config = dict(
    dataset='synthesized solo parts of chorales (CocoChorales)',
    norm_position='sandwich',
    qk_norm=False,
    inner_norm=False,
    positions='sincos',
    shampoo_beta=0.95,
    precondition_frequency=25,
    lr_schedule='cosine',
)
Rows from block 11 of a small self-supervised audio encoder (BEST-RQ), named by matrix and row number. Rows with one number belong to one neuron. Each number is 128 + 24 x the weight over its row's rms, rounded and kept within 0 to 255. All counts start at 0. After the name is the row's rms in percent of the matrix's.
After each neuron's rows are labels from the 100 clips, of 14976, where the neuron reaches its highest value: "peak on" is the class under the peak. Only what is clearly more common there than usual is listed. The data: synthesized solo parts of chorales (CocoChorales). In brackets: how many of the 100.
# fc1: MLP up (model.blocks.11.mlp.fc1.weight, 640x160), inputs 0-53
# fc2: MLP down (model.blocks.11.mlp.fc2.weight, 160x640, transposed), outputs 0-53

fc1.318 129 [152  80 149 112  97 120 147 120 152 142 137 114 108 120 142 123 129  98 126 135  84 124 174  51 179 134 126 115 140 131 132  83 106 110 135 124  94 130 156 115 102 161  85 139 123 137 137 107 117 125 144 121 143 110]
fc2.318 129 [140 102 115 131 108 168 114 126 136 102 151 126 103 132 140 106  81  84 149 131 121 110 165 145 148 154  98 100 108 110 119 111 158 143  95 124 178 138 140  99 127 149 138 124 144 108 129  90 136 120 145 121 118 119]
peak on: A5 (68)

fc1.167 095 [111 174 117 167 129 110 149 115 103 121 126 181 136 193 130 173 144 145 138 121 148 135 117 117 119 115 110 136 116 113 123 167 118 155 122 144 112 121 150 101 127 123 133  82 103  84 128 133 145 157 108 145 141 127]
fc2.167 090 [135 135 114 141 123 126 135 151 167 129 117 140 131 124  84  65 148 139 152 153 134  95  92 186 113 163 125  94 185 143  90 107 101 136 150 130 127 119 126  97 133 121 108 134 108 122 118 110 139 114 133 111  74 105]
peak on: G#5 (33); D#5 (30)

fc1.389 099 [164 157  84 112 115 124 160 123  95 132 144 131 112 121 138 127 131 148 138 127 107 158 148 150 104 128 116 105 127 152 110 128 112 141 108  97 153 125 116 129 115 124 117 150 120  83 144 116 167 175 167 209 118  87]
fc2.389 089 [131 174 133 147 129 166 159 117 126 149 149 111 160 117 130  85 110 104  95 158 117 106 101 133 145 146 137 133 108 119 138 133 125 147 124 112 105 120 182  66 122 131 182 124 121 108 137 164 144 122 131 149 134 110]
peak on: F#5 (75)

fc1.180 106 [104 140 132  98 160 130 187 166 142 138  81 162 125 129 150 155  79 122 131 123 165 126 127  77 123  87  89 153 119  98 111 112 159 127 112 146 149 145 138 120 123 114 138 138 123 146 137 110 115 150 108 131 122  91]
fc2.180 111 [119 134 120 113 103 131 103 116 120 149 154 153 120 127 122 111 102 144 154  99 147 151  93 141  85 182 158 137 116 123 151 123 112 168 105 126 132 110 157 134  95  83 125 143 157 140 131 137 148 111 130 134 111 131]
peak on: E4 (70)

fc1.234 106 [140 144 112 155 154  99 100 167 113 124 135 148 143 127 139 148  98 139 157 182 147 142 157 131 106 128 103 116 144 112  69 125 136 139 145 115 153 150 152 122 108 149 138 168  87 105 131 148 134 133 133 143 147 104]
fc2.234 103 [157 102 148 144 103  97 117 128  77 118 116 172 108 177 149  96 143 106  89 142  89 116 141 123 147  69 151 113 145 158 134 158 136 129 134 165 115 100 125 156 116 153  97 153 133 115  98 127 170 143 115 117 137 114]
peak on: A3 (61)

fc1.369 086 [130  99 109 135 114 101 148 151 119 114 132 125 146 144 117  97 111 104  95 166 124 116 103 163 110 124 107 151 128 154 147 127 101 123 102  78 140 138 134 144 139 117 136 161 153  83 110 118 112 118  96 145  74 109]
fc2.369 091 [125 139 125 109 117 103 148 111 136 139 104 115  92 136  91 127 167 154 119  97 117 166  73 110 101 112 112 114 177 142 104  90 118 119 127  97 130 105 128 143 132  88 164 147 142 157 109 128 103 113 110  99 140 135]
peak on: A3 (30)

fc1.526 106 [143 123 107 119 111 133 124 113 134 148 147 120 112 166 201 144 166 168 104 104 103 101 119 121 128 144 131 108 148 140 132 152 131 131 105 100 114  95 106 123  98 139 115 142 119 142 159 115  88 127  93 125  83  96]
fc2.526 097 [153 125 147  92 137 122  85 170 150  82 144 107 134 124 151  92 127 167 131 137 119 103 138 119 141 145 139  90 124 141 152 152 103 137 136  98 125 115 129 131  47 134 107  96 122 156 182 113 143 160 112 115 106  58]
peak on: E4 (32)

fc1.441 096 [136 100  88 126 119 104 125 175 164 132 104 131 135 134 110 145 131 120 111  92 138 111 129 132 151 149 106 128 132 101 134 157 169 136 114 142 136 105 152  71 113 123 162 132 151 128 128 143 158 142 168 154 145 137]
fc2.441 096 [135 126 139 163 123 160 150 100 136 128 143 146  97 136 156 106 145 141 159  91  65  96 127 144 128  99 123 124 152 144 121 107 116 102 162 107 126  98 128 148 147 122 109 145 118 151 139 131 128  96  99 146 153 129]
peak on: F5 (54)

fc1.537 107 [127 112 121 117 103 125  84 139 121 173 124 146 122 134  95  91 130 131 120 124 125 119 136 106 121 184 137  92 130 127 151 133 135 165 169 118  92 117 123 105 126 184  39  89 123 135 131 134 118 118 118 161 160 113]
fc2.537 099 [153  84 105 122 126 113 146 106 147 123 142 127 141 157 149 156 107  90 190 135 119 153  98  95 130 126 115  96 147 138 144 100 155 140 127 146 139 121 153 130 139 137 116 148 147 115 152 132 155 115 124 131 104 150]
peak on: G#5 (75)

fc1.260 104 [149 126 116 126 127 108 156 132 137 161 147 158 103  97 133 123 105 145 120 136 102 100 108  91 132 146 167 105 158 137 122 117 129  95 141 114 113 128 148 138  98 143 107 104  89 130 123 130 139 145 114 134 171  91]
fc2.260 093 [ 99 100 120 113  91 107  98 114 129 100 124 102 140 107 167 164 112 153 137 131 155 119  89 120 138 153 140 139  93  95  70  99 144 145 134 145  96 174 107 105 112 134 140 126 102  92 157 132 126 155  93 135 148 165]
peak on: G#5 (67)

fc1.156 100 [165 154 142  96 112 117 165 145 125 105 118 165 102 139 120 166 129 124 124 117 112 119 145 140 164 167 165 162 115 145 123 116 120 164 181 107 119 139 129 160 139 176 128 164 160 131 188 114 143 186 142 140 135 100]
fc2.156 101 [145 150 133  87 141 132 131 141  99 132 107 160 137 145  86 150 154 102 159 122 105  87 141  99 118 144 148 113 150 133 131 119 110 155 118 181 152 159  82 157  72  80 107 138 106 120 117 126 136  77 148  95 126 135]
peak on: G5 (73)

fc1.507 094 [138 151 114 125 138  98 113 103 124 122 167 114 114 164  89 137 150 177 120 113 103 129 120 136 140 120 109  88 125 205 117 136 131 107 102  97 163 110 143 148 109 122 124 101 134 100 106 133 127 126  88  93 109 123]
fc2.507 089 [134 149 150 117 115 137 136 225 129 161 126 146 137 121 127 118 138 133 120 114 127 140 118 105 126 116  94 160 114 102 128 145 149 116 117 118  99 120 120  71 115 160 136 116 116 115 148 158 152 114 107 106 101 149]
peak on: C#4 (63)

fc1.199 114 [158 107  85 108 112 131 105 127  95 167 141 108 141 171 144 148  90 111 135 116 151  86 126 121 115  98 123 129 140 146 141 128 114 138 155 112 110 119 122 114 167 133 148  71 103 111 180  80 110 136 116 115 146 163]
fc2.199 110 [109  99 114  98 165 160 163  81 143 124 147 137 109  81 133 159 147 136 116 131  84 186 171 145 131 103 136 114 142 146 103 127 116  96 136 120 150 151 120 138 100 146 134 107  98 110  89  96  96 115 149 139  87 126]
peak on: A3 (49)

fc1.573 100 [129  81 120 117 153 174  85 107 124 139 162 134 101 122 155 125 141 176 149 124  77 141 130 149 126 152 121 168 151 150 122 131 133 125 146 137 118 125 130 129 136 153 130 113 117 139 104 127  87 131 170 120 146 146]
fc2.573 101 [104 142 149 142 109 125 153 119 123 117 167 129 117 122 131 154 150 144  84 128 161 133 108 109 117 127 111 109 146 189 121 119  88  98 113 140 139 117 135 114 135 111 127  97 119 133 125 141 120 130  98  80  96 121]
peak on: silence (88)

fc1.327 101 [131 134 131 160 152 134 130 136  93 121 110 139 149 128 104 100 147  98 100 140  89 107 175 116 148 134 159 113 145 129 130 119 161 120 144 115 136 137 134  79 147 112 143 131 105 114 144 125 121 156 145  75 138 106]
fc2.327 101 [124 115 135  93 164 146 138  78 145 121 166 109 143 126 135 130  99 138 141 158 114 120 151 120 170 115  78 168  66 126 128 143 181 130 102 136 114  94 126 130 152 159  93 141 130 146 103 122 125 142 113 152 139 162]
peak on: A4 (47)

fc1.478 096 [166 152 116 126 133 158 127 126 111 166 146 124 109 170 170 125 144 163 161 126 133 140 136  77 120 147 124 124 135 144 115 136 173 114 160 115  79 129 134 114  87  80  92 167 109 131 143 133 132 126 179 114 132 132]
fc2.478 097 [119 135 128 126  99 137 118 135 138  76 168 153 158  89 122 167  84 123 131  85 118 116 109 141 151 140 142 116 140  81 192 143 171 135 138 168 120 138 144 157 122  96  85 114 152 152 125 100 188 163 133 134 102 153]
peak on: E4 (40)

fc1.313 101 [161 114 144 146 149 133 114 114 157 137 130 145 122 158  96 153 136 124 140 143 147  82 141 127 110 119 141 163 174 124  85 118 155 105 146 143 113 126  96 122 146 135 147 119 118 135 157 154 139 106 116 105 139 154]
fc2.313 110 [155 132 126 107  90  94 110 152 124 142 153 107 113 130 142 130  84 132  92 118 115 111 138 128 126 120  80  71 144  86 127 139 191 138 142 125 148 113 161 145 136 131 123 135 106 133 147 127 171 156 139 124  72 121]
peak on: G#5 (91)

fc1.490 120 [144 136 107 123 137 138 132  90 123 150 141 136 177 176 139 122 149 132 112 107 117  96 132 127 167 128 155 116 119  91 151 130 103 122 156 154 137 155 132 133 117 188 164 125 169 156 124 139 111 112 137  85 121 132]
fc2.490 113 [124 100 134  99  96  77 130 150  97 118 109 139 173 141 142 130 158 142 161 124  98 132 108 122 117 146 136 124 149 112 135 116 148  54 128 141 132 141 153 116 159  63 126 178 110 101 162 126 148 121 142 118 128 141]
peak on: A4 (42); G4 (29)

fc1.268 106 [ 80 158 139 199 111  52 142 112 133 114 144 122 114 140  95 104 127 124 123 119 143 111 125 104 116 142 148 143 117 136 127 168 133 143  92 135 117 102 124 134 110 128 116 137 112 133 147 132 189 141 131  71 136  96]
fc2.268 108 [ 90 137 176  97 131 124 151 113 121 163 114 147 165 180 170 119  85  84 165 178 162 108 122  87 113 135  91 131 169 110 123 124 106 141 100 115 174 133 126  89 103 110 104 143 131 164  46 128 110 104 159 135 123 110]
peak on: A5 (54); F5 (42)

fc1.494 093 [132 130 142  92 110 110 138 111 126 127 109  95 154 131  91 137 133 179 162 132 112  80 109 102 125 157 100 141 106 182 109 112 127 116 184  86 134 132  65 125 110 136 111 130 136 150 130 105 118 124  78 116 136 157]
fc2.494 090 [162 109 150 148 123 175 115 102 149 139 115 136 129 133 161 126 110 131 138 104 143 134  97 121  84 115  97 109 110 149 141  97 143 134 162 129 113 121 155 137  91 140 138 128 163  98 112 165 121 119 189  97 145 120]
peak on: silence (38)

fc1.378 104 [108 109  91 105 114 148 106 106 159 104 128 141 126 137  86 117 155 152  96 154 124 140  99 123 108 151 118 136  91 107 158 132 169  93 150  96 141 165 154 166 136 154 134  73 133 132 125  61 126 134 102 157 112 106]
fc2.378 095 [119 128 111 140 139 151 133 132 124 118 115 179  99 116 123 195 111 151 146 159  97 114  96 168 107  95 149 152  91 150  85 151 132 147 116  94 123 103 143 113 143 119 127 118  85 140 135 140 157 170 128 106 110 121]
peak on: silence (84)

fc1.288 096 [ 98 143  60 144 185 142 104 135  92  87  84 100 138 155 134 132 189 123 128 113 136 112 142 150 120 128 131 140 141 113  93 112 157 123 109  91 139 114 156 129 127 147 120 138 163 158 140 110 151 113 101 170  97 122]
fc2.288 093 [117 157 142  98 116 121  95  98 141 151 111 124 123 116 182 142 153  91 112 121 131 142 124  99 127 112 140 116 116 147 121 145 107 125 152 152 136 145 142 121 110 110 118 100 160 112 121 118 154 167 133 115 146 135]
peak on: F3 (35)

fc1.635 099 [122 140 134 125 113 123 132 123 140 109 134 132 137 121 111 140  84 116 183 120 106 126 138 101 168 150  97  90 154 162 144 135 150 127 145 147 131 136 141 136  88 141 131  92 150 101 143 161  92 137 182 141 122 141]
fc2.635 110 [133 165 120 135  98 148 106  94 127 114 121  95 129  93 111 127 134 123 146 126 143  89 105 152 125 101 149 114 166 137 138 152 132  96 153 143 132 126 129 118 147  75 113 129 137  74 128 155 112  87 115 175 139 114]
peak on: G5 (28); B3 (26)

fc1.486 118 [123 137 122  90 102 111 118 124 143 114 137 118 124 139  77 132 154 100 172 146 179 126  98 135 130 145 111 104 176 102 135 114 125 120 202 102 118 151  53 175 115 164 126 129 174 103  83 115 157 139 160 157 176 125]
fc2.486 114 [133 137 116 123  98 151 140 103 173 121 117 113  82 111 130  95 147 151 167 122 104 135 144 169 148 130 120 121  86 112 160 143 131 104 160 119 124 109 154  97 131 111 147 134 134 136 122 152 104 101 108 134 152 139]
peak on: A3 (61)

fc1.302 092 [142 143  99 123 153 122 125 107 123 161 130 134 152 164 110  93 146 147 104 137 116 120 112 133 108 115 152 118 112 126 172 167 126 142 144 161 141  99 166 133 173  89 159 124 106 113 118 128 159 160 150 125 108  92]
fc2.302 101 [116  81 183 129 163 136 158 142 105 126 119 129  98 133  93 137 164 147 107 133 151 116 130 156 134 104 146 130 128 114 135 140 131 132 190 108 139 137  68 141 137 149 135 128 109 119 159 126  80 130  97 132 155 163]
peak on: E5 (55)

fc1.619 108 [116 145 150 105 151 146 123 124 135 144 108  75 144 115 136 115 184 130 125 188 109 157 156 158 139  91 103 158 166 133 120 134 115 126 162 138 139 131 112 114 158 142 119 176  95  96 144 119 156 102 143 122 121 124]
fc2.619 097 [124 129 144 183 107 136 142 141 110 103 124 192  95 119 120 120 166 131 111 160  88 104 110 165 144 129 177 142 123  90 134 106 178 168 113 138 132 138 103 133 122 110 130 123 166 153 127 112 159 166 111 100 116  98]
peak on: A3 (52); D5 (29)

fc1.309 097 [145 123 106  93 137 159 106 135 109 134  95 133 111 121 150 123 155  85 138 134 144 142 110  88 177 125 117 123 109 121 166 163 157  88 137 138 145  96 131 105 189 173 162  96 113 142 138 120 162 102 155 156 160  99]
fc2.309 100 [ 96 118 137 139 145 103 130 151  70 163 134 114 125 140 136 115 137 102 105 101 129 136 154 170 148 139 157 141 132 127 129  96 121 181 175 139 121 162 118 151 114 111 148 147 127 146 107 123  94 133 118  90 114 154]
peak on: D#5 (40)

fc1.599 093 [140 121 115 116 124 121 135 146 110 136 143 106 145 133 103 139 139 147 148 132 132 167 127 105 102 147 145 116 132 127 148 107 122 117 100 129 135 116 156 102  89 136 121  85 116 110 115 149  52 117 130 159 140 140]
fc2.599 102 [ 84 119 103 134 136 148 138 164  90 141 128 147 117 137 151  74 138  94 146 179 126 113 137 138 121 173 118 125 131  97 117 131 150 122  88 178  98 112 148 136  92 135 110 145 126 123 102 182 122 144 128 115 170  98]
peak on: A3 (33)

fc1.358 098 [117 134 142 119 105 127 103 141 138 128 103 110 126 146 117  89  96 145 123 145 123 110 113 122 103 128 112 125 124 145 150 122 119  82  95 106  93 158 149  75 116 114 109 145 104 127 127 135 147 111 141  78  87 111]
fc2.358 094 [111 152 134  92 113 142 127 121 152  87 145 127 129 118 102  95  98 116 171 144 126 127 120 114 156 171 132 120 134 156 164 163 119 156 111 121 121 121 124 123 111  99 153 168 152 125 121 146  92 134  88 125 147 122]
peak on: E4 (38)

fc1.310 102 [112 105  87 146 115 111 125 129 151 140 121 163 142 167 132 127 149 108 138 164 148 175 165 144 176 118 185 140 104 110 145 151 112 117 109 139 110 161  94 112 110 123 161 147  97 143 142 106 130 165 101 128 116 113]
fc2.310 105 [103 147 167 124 156 122 126 121 165  83 123  99 152 130 123 143 128 104  94 132 149  88 114 120 155 145  69 102 117 127  86 108 159 104 138 134 117 140 134 117 112  88 133 147 151 100 135 131 120 102 116 118 121 104]
peak on: A4 (75)

fc1.155 096 [144  82  97 162  97 109 119 164 148 161 159 118  98 134 158 128 123 151 118 117 117 114 129 114 122 130 121 119 191 124 112 135 165 105 100 146 163 107 131 128 141 195 121 152 144 140 120 129 157 100 132  94 138 156]
fc2.155 105 [139 108 128 109 105 118 152 164 110 146 114 153 114 135  88 118 131 164  79 125 156 163 171 139  83 158 121 137 105 144 153 179 164 164 131 153 125 186 156 147 164 127 133 162 134 165 147 114 140 121 182 144  82 126]
peak on: silence (68)

fc1.273 088 [106  77  96 160 107 106 144 149 154 167 123  98  78 118 110 156  98 149 133 129 158 130 161 119 126 118 148 130 126 161 104 118 112 141 197 161 132 116 107 113  88 133 108 141 103 140 110 180 145  93 126 108 140 100]
fc2.273 094 [135 115 147 149 130 168 118 150 130 123 111 156 143 139 133 137 141 160  94 137 174 160 125 158  98 156 181 126 157 136 163  92  73  85  89 135 158 115 165 100 143 114 109  98 150 136 125 106 102 150 142 152 137 129]
peak on: G5 (28)

fc1.483 096 [109 156 143 127 136 158 111 128 161 102 124  86 153 160 176 140 121 158  87 112  91 180 109 161 126 113 114 132 125  94 134 135 126 171 111 147 147 165 157 167 173 132 114 112 149 118 104 159 126 179 145 150 139 153]
fc2.483 089 [108 135 145 122  77 118 133  79 147 181 104 131  96 134  70 141 101 109 141 118 150 117 133 124 108 146 121 134 152 145 126 150  92 121 129  98 128 110 120 108 101 140 117 122 137 135 150 120 119 106 109  77 139 103]
peak on: C#4 (25)

fc1.529 108 [108 122 151 143 115 142 117 156 136 111 127 118 107 102 154 133 158 140 110 141 171 114 100 149 110 188 140 155 143 115 129 114 107 152  90 127 153 140 131 107 123 143  91 168 137 157 105  82 120 163 113 151 125 114]
fc2.529 096 [159 181 112 133 151  57 101 138  86 104 146 128 136 109  58  84 127 139 167 128 142 144 106 150 107 146 101 136 141 146 142 156 149 119 129 146 106 136  96 148  92 115 130 125 156 145 133 155 112 102 120 106 143 102]
peak on: A3 (56)

fc1.218 098 [136 172 126 124 156 154 153 119  63 167 138 148 138 161 136 137 120 143  86 153 138 125 130 135 123 153  61 143 130 146 104 147 112 123 122  86  98 126 134 137 140 174  97 128 131  89 103 118 155  62 128 143 187  97]
fc2.218 095 [139 146 156 137  79 107 126  99 153 123  98 169 128 113 111 145 107 119 157 114 125 134 104 114 154 131 122 131 129 118 136 136 137 139 122 139 143 131 163 149 129 139 141  73  88 114 147 128 106 148 198 109 158 153]
peak on: F#5 (73)

fc1.584 099 [104 117 106 146 151 139 154 122  97  69 146  95 128 154 144 125 120 125 141  76 145 131 101 116 123 156  82 141 122 106  61 126 113 110 107 117 111 150 103 132 113 174 125 112 138  93 157 134 135 142  98 163 140 150]
fc2.584 087 [ 79 126 146 136 134 118 146 109 176 171  96 119 166 157 170 111 153 148 171 112 168 122 121 128 126 123 105 139 139 184 115 120 126 128 138 160 178 134 109 110 116 124  83 137 150 143 120 151 139 141 149 141  98  83]
peak on: F3 (58)

fc1.174 094 [ 97 171 126 114  86 111 126 123 138 140 141 151 125 112 121 133 142  94 114 153 116 134 148  92 138 149 147 143 110  92 111 114 180 108 137 106 140 137 101 118 125  98 105  91 119 117 146 100 121  72 163 118 171  95]
fc2.174 087 [132  83 106  95 155 136 136 142 162  98 140 121 163 145 172 175 142 133 147 181 147 102 114 125 127 141 106 123  96 156 138  90 133 124  99 105 105 112 131 115 122 104 146 156  76  99 125 125 119 127 106 128  87  97]
peak on: C#4 (31)

fc1.605 092 [ 84  76 141 130 116 104 142 112 105 126 102 171 106 126  91 126  89 151 136  85 153  87 113 130 159 150 114 131 153 154 161 108 146 128 132 164 152 161 139  72 135 138 147 128  82 160 182 129 110 108 143 125 131  89]
fc2.605 109 [164 130 136 173 114 130 114  98 124 113 134 117 149 151 130 153  95 169 121 112 146  96 187 125 137 194 156 139 117 170 147 123  80 104 139 120  95 127 189 120 153 116  91 123 141 102 129 126 165 110 141 166 126 135]
peak on: G5 (30)

fc1.10 107 [154 143 155 141 157 165 126 133 108 126  99 132 132 119 128 169  64 128 133 110 118 145 174 110 138 127 123 102 149 120 167 130 157 121 138 118  49 106 151 116 128 131  95 175 146 125  97  92 132 117 114 162  99 141]
fc2.10 103 [111 142 175 164 135  98 108 109 115 152 145 118 132  97 110 128 156 146 133  79 118 131 153 128 167 118 142 107 120 126 100 138 137 152 107 180 129 128 129 113 153  88 110 117 157 102 137 139 119 172 131 111 120 128]
peak on: F#5 (62)

fc1.574 097 [183 149 100  91 142 139 155 102 130 144 134 103 135 137 128 122 146 142 127 154 154 156 124 108 110 129 149 118 172 114 151  89 104 124 151 116 137 129 134 139 128 168 122 117 121 105 153 119 166 137 150 132 111 156]
fc2.574 089 [113 155 120 167 167  92 100 133 121 173 117 107 165 199 137 167 149 144 134  93  85 135 156 107 122 102 121  74 106 117  98 164 134 122  67 165  97 114 143 115 129  96 135 149 107 114 122 108 118 119 134 124 109 147]
peak on: F5 (34)

fc1.272 095 [108 132 153 158  97 160 144 159 132 102 143 100 115 156 135 162 147 182 162 142 160 103 150  99  99 162 133 145  78 155 105 140  85 126 130 152 115 165 101  79  94 155 152 146 145 112 132  88  98 129 158 130 134 128]
fc2.272 098 [122 103 122 149 109 150 164  73 145 143 125  81 153 119 167 141 103 130 147 100 130 109 105 113 130 119 115 112 148 110 151 114 121 126 118 130 120 110 136 129 167 163 130 148 126 118 139 112  75 106 111 172 145 112]
peak on: G5 (38); silence (35)

fc1.365 113 [141 155 140 128 144 125  98 153 161 122 165 143 116 168 149 142 127 130  97  80 130 127 105 130 137 104 111 132 133  98 121 169 107 113 148  81 170 122 165 125 121 159 116 184 141 179 165 119 131 141 157 108 121 139]
fc2.365 106 [126 145 141 135 103 165 121 130 123  97  94 144 130 119 143 109 112 152 123 151  90 134 130 170 130  84 135 119 114 128 127 152 146 127 152 154  80 149 110 129 123 120 196 134 151  81 137 105 133 142 136 174 122 142]
peak on: F#5 (32)

fc1.166 101 [161 133 155 126 154 121 115 146 140 152 115 110 134 131 154  94 157 120 109 103  92  78 104 139 155 130 134 175 163 144 108 106 140  92 139  81 133 154 149 154 152 146 103 115 134 136 111  79 127 108 117 108 134  72]
fc2.166 104 [175  91 123 122 152 131 120 156 136 146 120 107  95 125 149 130  76 177  92 126 133 137  81  93 115 129 157 110 111 133 124 151 130 108 136 119 118 121  69 109 168  92 173  94 138 143 113 132 187 141 106 119 108 148]
peak on: C#4 (31)

fc1.274 100 [107 130  98  77 169 176 117 128 129 156 138 123 121  89  81 118 122 115 120  87 111 114 110 127 112 142  93 173 174 109 132 151 151 148 156  83 134  99 124 134 131 183 157 142 152 140 148 132 150  87 112 136 150 100]
fc2.274 107 [124 165 166 129 145 136 123 133 111 136 116  94 145 136  98  98 118 165 192  80 149 108 117 115 155 150 111  67 108  94 126 129  96 112  66 178 115 159 114 133 163 137 115 150 135 109 137 118 105 122 131 139 110 155]
peak on: F5 (74)

fc1.193 105 [129 137 129 119 125 114 133 175 125 133 100 137 150 179 118 111 115 144 102 151 116 105  83 147 112 116 117  89 105 121  97 109 132 112 112 135 131 125 152  93 111 115 133 145 104 144 128 104 211 165 140  82 106 145]
fc2.193 108 [159 146 133 108 151 105 124 120  87 184 121 152  61 146 163 129 113 150 147 110  79 155 156 170 112 108  78 181 124 130 135 130 142 104 108 105 137 147 130 184 154 127 147 118 127 131  96 125 130 113 145 122 142 104]
peak on: G5 (35); A#5 (26)

fc1.580 111 [138  92 107 145  83 120 181 139 169 118 116 164 127 149 114  91 128 179 160 144 146 171 142 132 125 122 110 128 127 152  89 135  54 140 168 122 139 103 133  90 122 124 125  91 148 134 138 134 125 143 100 126 136 114]
fc2.580 101 [131 107 126 155 100 118  98 142 101 114 146  98 122 105 110 102 129 140 170 131 148 138 191 135 131 178 112 132 151 142 156 136  97 180 135 130 117 156 157 156 103 127 137 151 110 141 129 149 138  97 168 107 122 131]
peak on: D#5 (46); B4 (38)

fc1.1 102 [135 128 131 103 173 114 107 162 133 157 132 125 122 110 145  75 161 142  62 154 146  74 131 132 184 141 132 115 112 129 151 101 138 118 131 118 122 137 132 142 141 122 153  83 159 131 129 123 126  96 131 158  92 127]
fc2.1 100 [111 140 155 123 107 126 150 118 181 149 122 109 126 122 145 117 135 171 130 135 157 148 139 138 134 113 101 137 129 104  92 143 122 127 138 123 178 139 179  83 114 141 157 152 120 114 114 124 104 137 106 140 149  82]
peak on: G5 (72)

fc1.540 106 [104 118  87 151 171 147 136  95 116 120 165 158 123  99 191  73 175 134 176 136 115 172 109 147 134 107 140 126 142 129 103 135  94 141 143 159 164 135 147 160  83 104 159 110 102 140 102 130 100 148  84 115 124 157]
fc2.540 102 [ 79 121 163 125  97 141 168 136 126 133 147 112  95 165 138 103 117 158  92 120  96  95 143 123 132 153 101 106 157 168 127 158  84 116 131 137  83 133  97 116 107 155 105 136 133 148 111 157 159 153  96 122  96 124]
peak on: silence (62)

fc1.337 090 [141 140 131 144 130 150 124 122 124  90 166 182 139 134 122 170 101 121 148 128 129 173 171 141 156 181 125 108 118 128 120 129 161 117 142 135 135 154 128 160 137 157  89 148 151 136 139 127 175 123  93 129 105 105]
fc2.337 089 [134 136 116 138 110 101  89 123 138 134 172 132 117 108 140 131 125  92 117 142 113 107 147 138 131 124  89  93 154 162 141 159  91 109 164 106  97 117 165 119 127  99 119  68 121 124 117 168  93 127 169 123 146 124]
peak on: A5 (59)

fc1.554 092 [115 105 127 122 103 116 156 144 125 156 107 181 167  98 104 122 161 120 103  76  90 142 157 109 123 130 133 140  90 165 125  95 110 132 148 120 155 105  78  97 119 156  97 109 138  92 192 136 122 113 110 113 155  99]
fc2.554 102 [132 163 113 130 130 114 153 106  93 110 125 108 142 135  91 128 122 109 133 126 117 138 137 134 105 117 141 184 115 141 156 154 180 135 160 128 154 148 111  89 128 154 133 149 139 118 124 150 109 131 125 134 101 164]
peak on: silence (90)

fc1.431 099 [141 140  65 115 108 153  92 156  89 115  97 107 138 152 132 124 123 129 131 163  91 124 148 139 145 123 135  93 129 158 131  86 138 160 146 129 164 125 167 149 157 144 118 117 149 117 131 155 127 102 128 138 129  89]
fc2.431 095 [124 126 156 127 137  97 139 143  76 107 169 105 127 125  86 163 108 106 103 101  91 143 120 122  84 145 135 129 145 126 103 141 105 128 147  85 109 141 111 152 147 135 142 151 124 124 165 120 123 120  85 128  94 111]
peak on: silence (60)

fc1.592 113 [136 169  81 181 137 124 158 125 139 164 135  98 110 120 128 129 135 134 129 148 115 133 151 135 153 154 152 124 118 139 131 130 129 134 131 137 135 104 146 177 149 181  97 137 124 127 110 134 116 151 120 131 151 151]
fc2.592 109 [138  77 108  96 107  87 132 157  93 141 127 133 129 130 103 146 110 100 136 105 146  77 111  89 113 164 106 141 105 129 172 135  96 118 141 132 135 157 106 124 106 121 141 116 156 125  89 108 159 136 101 110 184 156]
peak on: F#5 (52)